{
  "codebook_size": 1024,
  "init": "kaiming_normal",
  "residual_init": "scaled_by_depth",
  "optimizer": "soap",
  "shampoo_beta": 0.95,
  "max_steps": 14200
}
Rows from block 2 of a small self-supervised audio encoder (BEST-RQ), named by matrix and row number. Rows with one number belong to one channel. Each number is 128 + 32 x the weight over its row's rms, rounded and kept within 0 to 255. All counts start at 0. Numbers have three digits each. After the name is the row's rms in percent of the matrix's.
Before each channel's rows are labels from the 100 clips, of 14976, where the channel reaches its highest value: "strongest on" is what is common among them; "loudest" is the band of the loudest frequency at the time of the peak. Only what is clearly more common there than usual is listed. The data: synthesized solo parts of chorales (CocoChorales). In brackets: how many of the 100.
# convs0: first width-5 conv (model.blocks.2.convs.0.weight, 96x96x5, each kernel summed), inputs 0-95
# convs1: second width-5 conv (model.blocks.2.convs.1.weight, 96x96x5, transposed, each kernel summed), outputs 0-95

strongest on: violin (90); note E5 (51); note D#5 (29)
loudest: 1000 to 2000 Hz (40)
convs0.9 102:142079132121163129116125092150128118140090080135114161124145108137098137100121106096154072085215144195191162166112189129104176138129123111104085138106096114085172154175145095144096166165160141107160149059130129080129217108149092119117174118150082113131130130174175094156121089155139152112
convs1.9 101:150156133135053128112133136118108195142106110142140092108193178121117093121154135116142077130101089099107071070149139113216091053096119131118163107080097175111096175180127071139115091147103071130103078128156121131117142104120107130162128140082121112170113111089133122098131130172149059154

strongest on: trumpet (49); horn (39); note G5 (38)
loudest: 500 to 1000 Hz (77)
convs0.44 105:108127106147107138070136115117175151120110112116133135160134149132117123117127086198148115142114140106169119105157119163154137102155199116144085154174107096118072187054081153087109170138147173105100082161197098115123122155060089106100099155131105134064205146162181134134129183130093143122
convs1.44 106:087139083142130145138128097093122126173089050147138150149117069160129113138106149126110111126140089158079072113099157144142106178179139145149104174197136109094115195111090096086173101136171146144142161113147188180117102110122123088137088179128107153119121076107211145118123140157181092171

strongest on: flute (51); note D#5 (41); note C#5 (36); trumpet (25)
loudest: 500 to 1000 Hz (61); 1000 to 2000 Hz (34)
convs0.88 109:175090144141079170148114132142123171152104142122112125054140126133205096094163161145134130075151176099145145116149100201119106187080076168112095149089103118146098121069161100140091142147106120166061140114098117114100136085171182139093122126131196194108163090121098111120114112161151131118
convs1.88 100:084072157106139114139106091092145105124142105143189189079071144175162090082143138082176145127109101074164125114168151147115108123159118055128119127113159081127155127104116128111153108114155100107076089118077157120116165077030113177136172160151137166173147098164095137116109152143134161146

strongest on: trumpet (52); oboe (44); note E5 (25); note F5 (25)
loudest: 1000 to 2000 Hz (52)
convs0.37 096:141129157098096171164126111134119109163129167106158133174176117122154096233106167163061149095099085097128070125140088139153100108153115117104176121107119120121136107129125144096150164116163121090159129141116176077067139084167105136123166113154176111147075133164103147119185071106042114128
convs1.37 097:179112128160194108111143176155150123175082113178145108133165137090119098117088111149139139094120106140145145134135129144160140082053168186188118137096101135163114090099110125149130169099150096114119088173166153117185107152168163111165144119088113198123190174126201118149123185162124142084

strongest on: horn (79); note C#5 (47); note B4 (38); note C5 (36)
loudest: 500 to 1000 Hz (74)
convs0.31 107:151065160043151084136160140086120115143164085129130123092059121134137129153137169117106146116130122164111141165167137094157114113134133172094094121108103148187142157199135085153139144118085126097135067147137083135161158170183156112100151205132190140073129112115120153089118178114087082099
convs1.31 095:115125139162149077150179149068162090136107124088159131143083088095123138149133107138083119104099092143130109139124179133035086103150086096152135147151138116131138137100124066125106180159100099095133182047132103086131144206162135086092067150122141088082135135100125100140168154146145139188

strongest on: note D5 (54); note D#5 (51); flute (41); trumpet (35)
loudest: 1000 to 2000 Hz (52)
convs0.21 114:153118150140086112115122089125087137120135089106151184044062126124194135123131075204086095140143096117097173150114112119147144089121123110126119113094166098172144186200121190095142181182078078171125130144078110105114138101120149109129121135118144122169152161174122099108185128153147146101
convs1.21 096:118167060142148119152117171129119104150143096106123196066178124129146094146107131084125105112059169102135111062129130177109096113139156177139116178125110145117171110177117195098095122100106109181178131126082108176160104141093060170143166138159093077157118172164112107150098138128122162158

strongest on: note E5 (89); note D5 (59); violin (57); note F#5 (30)
loudest: 500 to 1000 Hz (56); 1000 to 2000 Hz (41)
convs0.65 106:101100099145124133169063082151130115109105112145143135160117123090173151194091150099165070164126165149150169128126080121131105170096119145136135135116166116116141096140132073149159162129083124196144117121150063237150068128092137135139171125121083109091152107093120114102144131131104213170
convs1.65 105:120128112144121108094186202160173154119159130160176166141124111163156119122145129086207182163151092167123166106162103108108084150153094145111108078163177090120148176162110137112083160217127124150144151114160135077106155107170132110118164125103153144135158092157196105154166168128162112158

strongest on: tuba (85); note A#3 (45); note G#3 (41); note G3 (32)
loudest: 250 to 500 Hz (84)
convs0.15 097:106166082135151130065161136128138087103099135141100176098073107152142143113093080156095160115168167104124126128118103106134127079151177100123121073143147178165163151042073137142150115136145151114149121126094105120156127050186152167171195120161121175105090139172154126087126074149163162103
convs1.15 094:146183115145153153102174147129173118124144138103136123131153086110146077147077123131154108107127111131139153108116182118160118163160146063099159086174074041108143140126171093176167154099108151135143133170085054180143132132159126050119057129141132157221150148105145142118136120130097123107

strongest on: note D#5 (42); trumpet (41); note D5 (40); note F5 (32)
loudest: 1000 to 2000 Hz (45)
convs0.19 114:173146173118124191115201139090110146171150128087112233138119132066159173118079112176093128125153113067122142113125123108105125151079139171122130111166165119209109135161065158091148119166117146138113143078117108101146123135125156106145069137087178091182125106140094125126116116118101157152
convs1.19 094:127130109125153177163110146095148040094116163122107118114094137106161097113158092100173154117126132132153099072126100133100111154123134098167121191092131160158118186125073150107133128102168120115112194192153126141176144117085092135139160115128149145114143178066113130147155103072073035076

strongest on: note A5 (51); note G5 (36); trumpet (35); clarinet (32)
loudest: 1000 to 2000 Hz (30)
convs0.53 100:112058143160132148168062157119124152164086121148169118097096138154105124141064136094139139133180098117086179116125146087159155170091184098145116087136181076181090180095157126124143114088102137152083078109114130202055122099125125106140099103163174120153146175179104140131121154150099130129
convs1.53 118:191090118126135174122162174105097112113089094137120104099143134111113132160095150160108085122118102203128147099126129102102121090047158106104146143114169149068125158160182099108123096082112154099124165088101121100078097169151126133108113084121090153168074089111147094131088160107026170133

strongest on: note F#4 (51); trombone (35); horn (29)
loudest: 500 to 1000 Hz (52)
convs0.0 097:131069098150149118122151083127100120128056162135155126191155119092118090193094108115095121146063152174139157165133112129126144117147189115108142131124076130222086113066141097129097120097121077149105157165192073103098089130104151148118163112126179151150112108097162137160082158131117124173
convs1.0 105:145090130153119084087105148144065111147180144177079113108133077127107147152064103105119095098107106101121118137194160119103150103114207151128102078081115083127119103089129109055165132109065080095168091116103115097112078094102153085150100110167163151170146129087131088134126158093148095104

strongest on: tuba (50); note C4 (40); note A3 (25); note B3 (25)
loudest: 250 to 500 Hz (79)
convs0.57 100:066106108123150110182046115077140131136115154147138089167136078187095124078127095102096174130098117151103165120124128135119135105149129117146151158095167147154128165114145149176171155139154170104127085116073092185155062084085088136161086136113129205168166154133124082130148079135157161100
convs1.57 108:124077138071138134087072132165140122083140146069107124180124113133150154176089138121178138115125070100089131101134137093109133128080149105164126078131133089180108105138155129099139165176146133097088150094123095170123100137147108139122079054152242164092073112139118145146081106084119132151

strongest on: oboe (53); note F4 (28)
loudest: 1000 to 2000 Hz (42)
convs0.1 097:083105120154131174110086131157106120110172058072126152132132139138130096119089202127092146113175140131091117122202119178114143106159141103078126108092073146187106098103149109155155127137137131116185147131145109096105152119178124135120168122090190165126091108085151171096158044155082086162
convs1.1 107:147112124101153017171144123142062103108093147144091083104145083080122122173129136062139102084146065150167143133104129086171148123112146128160151113135085148128170119098171184132073156078080117128139094116112117108154095114145119141081089102077165119145131124164141166150118104096198097114

strongest on: note D#5 (60); trumpet (52); note F5 (28); note C#5 (26)
loudest: 1000 to 2000 Hz (54)
convs0.28 105:110148125133157188164135049136127097103106094111159154156106133192142110120115120100154112171096133157143160106090121135151165082122140146148073135124142200143132076123101081126081084078127186136129119110127115108188126129150138188115135078097084079127217104137143173143195142075140145132
convs1.28 088:162126185131152145101104155143155134116069137099172113144102145145130214076116147083119120139166144122127114085146058122132058146123135176156178091159125166171117161165185157090182107201133144183121158130118148139139099144161134134082143108123122107147128110191120118173209120098153147153

strongest on: note G5 (90); trumpet (49); note F5 (43); flute (38)
loudest: 500 to 1000 Hz (55); 1000 to 2000 Hz (41)
convs0.6 106:187110070151097140117154225130085126144107132117091147112133143098114095126171108137099133140130170123146115152197106058175055110089168136152095158134143088152128189169118166104147111161070124116105117206148135109135111087183131118141154163142138119159156114142189102133107092092094142098
convs1.6 102:123134161142185141162139137159115148180156129134106146103128203148184139093097074143171146147105163126120094176157150142143190159099085088166143121147142091121158129139186119146132175110121175171160118130184163141124166108104130184183135120197126099112166144141100087103088075111160197089

strongest on: note A5 (38); trumpet (33); note A#4 (31)
loudest: 500 to 1000 Hz (55)
convs0.33 107:171112119104140109139089102086161139151101123179127145100190082177194119123082086134101171115219149161136201094155125142148108106120188128170107077154093142161083178114134053078140112123112128167120147101130116169060121100156158131117117095158094100084123123159132120122154141146093122119
convs1.33 094:171137101152074071172150143189184143145129133182096087095100091112133186137119108085129156080134108101092161114128115129091137170136140052077162174119153164104123133162143130066091125119129140155194116073184130119113119143146187178128087153137110134121129118102069104118084108177142133164

strongest on: violin (90); note E5 (71); note D5 (48); note D#5 (44)
loudest: 1000 to 2000 Hz (48)
convs0.55 093:110097104090077201139138115176095112126148088088195145156179184097146155144114109137125064148140130135183124109100154119128125129132159172095121102107123059089173127100158039156121136146140165176095085100115165110168103114131145150153136074105104180125110198163116157113128126105093169123
convs1.55 089:093121155208124099142139123153247177161108105154070104148156166125164073118096145112142128158159139109175136141138079080121103156148176181182073113170074121143182156150157149163098108134115157139128114109126165152111103136139117091160130112056133138124129123106062109144133151147158138139

strongest on: note C#5 (52); violin (50)
loudest: 1000 to 2000 Hz (30)
convs0.27 108:133147154141145133148095091140108189106068137146097177147098110137172195255066130086059089114138141135135159183139171103103135101130094086110081114134149131176123110122113161092140148177123112103111094126127120122112117124132103116145126175143177120147100105133135156112078152144088198119
convs1.27 085:129149151091103160115114126130165120136109144119103086128179087083141163060049164094140121118083060114166114136125144167120129107126072169132148093105154167173167116119120116122096130078148086125089122127176058089102120178098155096141092130122175098094173147083149140092155175145077070099