{"arch": "tc_resnet", "model": "self-supervised audio encoder (BEST-RQ)", "dataset": "synthesized solo parts of chorales (CocoChorales)", "train_examples": 39062, "n_mels": 40, "hop_length": 160, "input": "log_mel", "win_length": 512, "codebook_size": 1024, "mask_prob": 0.08, "norm": "batchnorm", "activation": "relu", "channel_attention": "eca", "depths": [4, 8, 4], "kernel_size": 5, "stem": "single", "widths": [96, 144, 208], "init": "kaiming_normal", "residual_init": "scaled_by_depth", "optimizer": "soap", "beta2": 0.99, "lr": 0.0029, "beta1": 0.9, "shampoo_beta": 0.95, "eps": 1e-08, "precondition_frequency": 25, "max_precond_dim": 512, "merge_dims": false, "one_sided": false, "adamw_lr_other_params": 0.0023, "grad_clip": 3.0, "gradient_centralization": true, "steps": 14200, "batch_size": 128, "epochs": 46.5, "lr_schedule": "cosine_restarts", "final_lr_fraction": 0, "warmup_steps": 1420, "weight_decay": 0.03, "adamw_weight_decay_other_params": 0.01}
Rows from block 2 of a small self-supervised audio encoder (BEST-RQ), named by matrix and row number. Rows with one number belong to one channel. Each number is 128 + 32 x the weight over its row's rms, rounded and kept within 0 to 255. All counts start at 0. Numbers have three digits each.
After each channel's rows are labels from the 100 clips, of 14976, where the channel reaches its highest value: "strongest on" is what is common among them; "peak on" is the class under the peak. Only what is clearly more common there than usual is listed. The data: synthesized solo parts of chorales (CocoChorales).
# convs0: first width-5 conv (model.blocks.2.convs.0.weight, 96x96x5, each kernel summed), inputs 0-95
# convs1: second width-5 conv (model.blocks.2.convs.1.weight, 96x96x5, transposed, each kernel summed), outputs 0-95

convs0.80:156099147103135134139109146125105096223096152169119129133142133097154128113093157154113120103069169124143118126173116091148089185053221131097129117177193122125179122091133139113126115102170107103122123088124160131148138134137107132110184168123166117089074062097097115179153072099113102091
convs1.80:113109116175163098162124121151107102104069064170128139099094120123171138089167139133080109132170152094118095118077131144130178123166107110143196168092150118136127128128133176170101111136141103137072119117114111144209156166101185128122202175134131060127158127140034125148170112162121114100
strongest on: horn; cello; note F#3; note G3
peak on: F#3

convs0.35:142128152102141164177178116117112126134136155176186161128136137089187145198141116108092093177085134127083128094170168137153113111058199089119080089120175115197098162112143043129120108046109117105158131092139086140146100132093103122095137109136182113134146129146163097111149117116132121114
convs1.35:126116144109115089137213123145079169134179084145167087082159092082131128118129142109115125090107088124109080118108139167120095046129116098140149048102131102154077132120099117138072155118087134085157050075160076127122136155108123126141176110147138041101100143130129116120127146162157113091
strongest on: violin; note E5; note G5; note F5
peak on: E5; A5

convs0.23:107118126071151147150113119158072123120091175151078148086133068133129152089091126210170153174063161061125153137066122158183113134101129126180116116151119124163138135150112139159082095143127117152088188125112138061105159097127105116167142174154138095132069073134170153126092100097144132118
convs1.23:094132093160139134153151191140147135105087169125168153125132138143102137142132092151123134195084121133109175142142090085111116153109129172211122116044146114148148116091098141117105087115166081105092149123084031117126148140137159134094075079161113107132180110099116056119052108152121130130
strongest on: cello; note F#3; note G#3; note C#4
peak on: F#3

convs0.78:130121161067128138115122078146068140125073109112146210102154085100152143132110163104074095100124124145219170076215154113138150165102197141125131119115128118226124070107118081134156117143092113148147086137127140118151136081125157139103167120117164131113132135122110134172172109130097118110
convs1.78:099096047123114118122154120116117151105124147149114136161083132150134118153110016079057094155153120164157095071168180095131152121126098135186113104121132123122168098127105094124134158084093117116103071102155134097180197161119182121086165138103136110126138113127099097139103056161133109091
strongest on: horn; note C#5; note C5; note B4
peak on: C#5; D5

convs0.77:078054133085147122158133114131167174131099122097141070139069145115226084091117174112159104134125135085165091144212152159131176099105138155109110189134153144088117160040163154144109121132128138125127098128102120139140147108167122122125118163087129110176161113085125082146100134146186154123
convs1.77:091200149094083157142104130059122146155146140120117146095141153143130160054152150135155082122133065183149083122078098165148145131159074094099124171158149106123094132107104078133143110140087102037107130117157081131119139098059154125122159157140145148139154117141147116148143157096079054168
strongest on: horn; note F4; note A4; note G4
peak on: F4; A4

convs0.32:137183101160155098125138139120158120097114164200172119152150139125171134109101147108168127127123109129139129077114147140096147108114057120170117115108120119124171099087160176158107189077115138109145124124174107110131129137100108094087176080144236127180101115113145097072085135109092071205
convs1.32:060132100081184132123101047113142136080133143091079098173126135157170126130123089114133106186165129146134134159119129044147074138082099061093123136131119108098093079123156134101133104084117130094160054122142129094136121116125118153161127108154147099147098137157093091129073164113115127038
strongest on: oboe; note D4
peak on: silence

convs0.73:137085132098154073172104102098116098158075097184171060167167149131096111125158132151177181108135158133157109145156083093178077178080130165132122095194097119111117143091157139082130172114121150169109089160107166078166141128167137155187131118135079081143137134137106104139131103177145107082
convs1.73:143175155130105127136108127146122110118144122156162123083127146048099135102103146138154165204106135172158160141085080191143163132102154112101127192153113134135100170149137108128149127097112181136085183167076146159118113084095068152110097207146120080093096143171091192116091139133144160165
strongest on: trumpet; horn; note A4; note F5
peak on: A4

convs0.61:092123175142132139140132109130070199129105138137186122172156147102166148127096084151117167155148067139107142131187149166126084079139120145125072140096164092122165129168082103168173129109150145106145110160128090111129119191101088083062186154108161096104143193067106126111076135141166147144
convs1.61:168161135103148097164120070142108166160119101190132150069105160089141189141131188138106099111149168085066080168136095149111140162121117132146155051117195083110119119069135133092137115131130144093113186121167058091122111144143157116114132151118141170102112175110082106142157142144088165081
strongest on: clarinet; note G4; note F#4; note F4
peak on: silence

convs0.22:051093201136116152186100149187140163086144161133089149167146132119109133156081109054134120167110068138156138099196146129119114106127143139087128131159164151102128188089143091145126153090128092156066139077108127150101133124136171137166188127145141198114176114129095145113088117158121091151
convs1.22:096128115115116148144096073175120119144117126090144104111183122198143132086118129106060187130171147098121108127109095172177132186125150126162198188153093135114089121159092116193131106110171094173128167082152135153142135148137070176149131153159103083124127177118131141132184151184091098089
strongest on: horn; note A4; note B4
peak on: A4

convs0.54:149155109143108144122124096153101064079139128108142050138149060142075109136068121179145134174091149135089130098133123142170151097149158121134146120202133157124098147117143105169158104146097119173124127071121138130144129190107185116126155116107192185071138103093080096219093120132137124119
convs1.54:167149072075168089168092169139098147123131158126100066156131132085092159134179101171062142112124116134141175141121139167110153104133122101118163086130187059141099141131168114166057101110167105141094163106135147174118139141208102108156144130128095151204105128148153150161161114157163117169
strongest on: note C5; violin; note C#5; clarinet
peak on: C5

convs0.70:087117166104108134142131139100130181118118177150081089171126098120105107072060165133113114139133137060112086154142083141095044141089191125142147192120147142177099169122105097151138152123142139137153129149194141157090080162074109145099075127124138201104164124119123151137111086131122117065
convs1.70:147148154108107167090127136164152118136171177124080157103110150093134086130158152128065144074117094116068103126197103112190085114107099150139153133154126164109076125091069112142153133084116179176138103079154120119136143162110122114117144173112158149076188091154135184121127203124084092080
strongest on: clarinet; note C4; note D#4; note C#4
peak on: C4

convs0.11:089134159087162128169169166057171124093141095086132121118129204089102129144074112172120154150093114159091141125174144176102168104197112096127089113109200097131133201102124121147116117160117121149093123085096101139106188146095127166116118110108152140102109127109144082134193202135117141102
convs1.11:113096130111113159158130103196086145130122170152172126159130094133084056161123132110126110160102094115177105079128145120139120143172180128155117117146196190160146090130122111150132081102173098020126122130104179131097131096122070148094117123085173137107119087052148102145157129136181121118
strongest on: violin; note D5; note F#5; note G5
peak on: D5

convs0.49:132106135184139071176088133136074126144137084159134130105198116110145159182162137091113122166101146161128140142185128103112066155097140079125089106104169078112167129199131133123106131164100129144095086125059120138176062166129168127116119080172073137172150138120098169116091169110136119164
convs1.49:124120150149105122180150098102138152146164145174147137158146111088140144170148154165110170134154145124089150120131120184137121106163151097196125115194164137157195063120164124136190208149155141182119152153160192131110164147160164163159164125129129163144202165139168158124124127162152187162
strongest on: note B4; note C#5; note A#4; horn
peak on: silence

convs0.25:110120146097081124135149180127107105095098140144125169053168090066116148185104184117114133100148111100117155110162149135081159116111193110112108140154117137215098190135087084193096212092107145132109128129104140152095089103110119153127132140091172130184141118198147127108131091114139142126
convs1.25:089055131146093130102159091110142131114132122131096136110143133093103074113138141144111116078100101111124134132151182109094105111115169123118121146092108088131179088114050122073178155175100097097160113093046139131065100131132161149058139084148122114185084150101112060143142119178164091100
strongest on: cello; note A3
peak on: silence

convs0.14:137068132090075090176174134167137112135103118141222115141097127133201103180096158113135133125094114156096182165074139135129166124093099146121162099156157135095114135158145098063134159102092198108113122148167076115119130135184153113142161152102156118174111093178097117083147116129177132089
convs1.14:110111161131102125125166126124089122117093117141128196097152168079115135106130115149122189123110131109075085111143104137105084110099148110106125161090096155063147094222072107096155162114133084096151144183121149161159112149149140080080129165111160154056082175170142139140160072102098153177
strongest on: trumpet
peak on: silence

convs0.38:107085076190116147189084178104102120101168128120104140086100120147118127144114135138159073141086160053116170186152142129108078116122146139145136143150107120097158120114141111144151175110124101198150163087108116149130151113126083087153170113085146146121151143081177185172141036138076130089
convs1.38:137061052115162135116123096149145125134102117135135085124136150150108111166156104170157126149187169133150139082140106107155087189120184137130092078087072100113168152194169162109082137109108129086128137102138190190130152093163138109085127132079125136162117138171170216141111129116170142118
strongest on: cello; note F3; note G3; note A#3
peak on: F3

convs0.72:178142114109159116153113143161121091070170143161123146075078123121100099092154057123111156160098123100085095140170111090134145121145142083099173141129167166074116115123153152169105131131111167111169130099152082148155143129122205134141160076178125103158118082059171167124058126077081148106
convs1.72:166145114082084145137202124099096132171105098134086108122147116124111115088157109118160138117132160104105150161178162090150158151069159102109073161176159126051113107095091121134112136052121137078169110156170028133092154125113096106056135112134098114134120159127148127147079134159089145108
strongest on: oboe; note A4; note A#4; note B4
peak on: A4

convs0.40:156083121106126061115167101119084135149077139113170132107205122108108168114113142092138129155126102126125117159159149108158128105113155115135160164130107129204094150081188103102071118104127127147131118092101115129167163118104152197094149122175151073137085101079180110183141099118181156042
convs1.40:209067097063070130139160104101160078137160086155068150109052145140116126131116079113088095145138088148152119111149141092104118161165118112120166061126186116090137139076162086179122134094109097115141168094108090090141127086123121100152129164123159141168125115116083146139098158163111119180
strongest on: horn; note C#5; note D5; note C5
peak on: D5; C#5

convs0.45:143089140084152175176049127116177111100126166143182118109174117140179135139191155102146133119116112083139122084123183157115128118136133151114169095148139112112131154086130127138130154071160098138077104132085109138116176157093115067101164123137116144141081174209163067079075097155153133170
convs1.45:194107131147131121164103125135135110156100139159128128072182161165187109098100160169111119097133087119153143204120134083125124162150089113120059145144136157133170076154162141067158104138053121161079103180071120175116147116111141093130140116146153151177149091115158141088150131185127111060
strongest on: horn; note G4; note A4; note B4
peak on: G4

convs0.93:129143127106117144181148152105112142113148068129132112144162158136138172116112098165143162109079095149097204147135175122112156116159146154131130113092150126157151167119128076079155100128142112100121114141189161170157138077076191152086129053085150188135137172068148078108105056158180109116
convs1.93:096119123073106176115139125134138111092132087158094140113119139121136111139038119191100131104160113055115140135121113110107133116127144110132079148085058142133117147046101088159196098110147105043070138134130118143064043169132115103089106110158123124134127113145149138128120148085099125181
strongest on: trumpet; note F5; note G5
peak on: silence

convs0.58:174098133170115114168136128176107089104140111103130147127091172108159122132152076090177096136164098142126099122084110165152114118113086141134132151073197143224111112113074125122155127094127118159093161202116073146114123117139106145187118125119150196153153104050137120084153171150181138100
convs1.58:095132118112118139147148059125207171146178139162114154101122124051117110103091152112123142175115152107172066122117144118146128129117147167158155100158151136054163118111169149107136113161143121155172130131114160160068131124163055119090137146120138155094033138151169197167118082093114140118
strongest on: oboe; note C#5; note C5
peak on: silence

convs0.7:165103086135065140150130106126085172140083094121117119025188133099151159153139087179087134169131110171117173117184115078118127130155122177090103116106127073118116199170142131089120130162113142090190143133164128164122103126117109127175170109133156131198102164111133112128087128102176113101
convs1.7:069100142162163094133146163058110086166127118148090172085146148168119136171130146150092150143153161166108148105146092160067107138142153121086088173129107171100142134141150138114115169140080137157091146165147229109138065172168148159132165096085149158144123188113129118116154185081152141113
strongest on: violin; note F#5; note E5; note D5
peak on: F#5; D5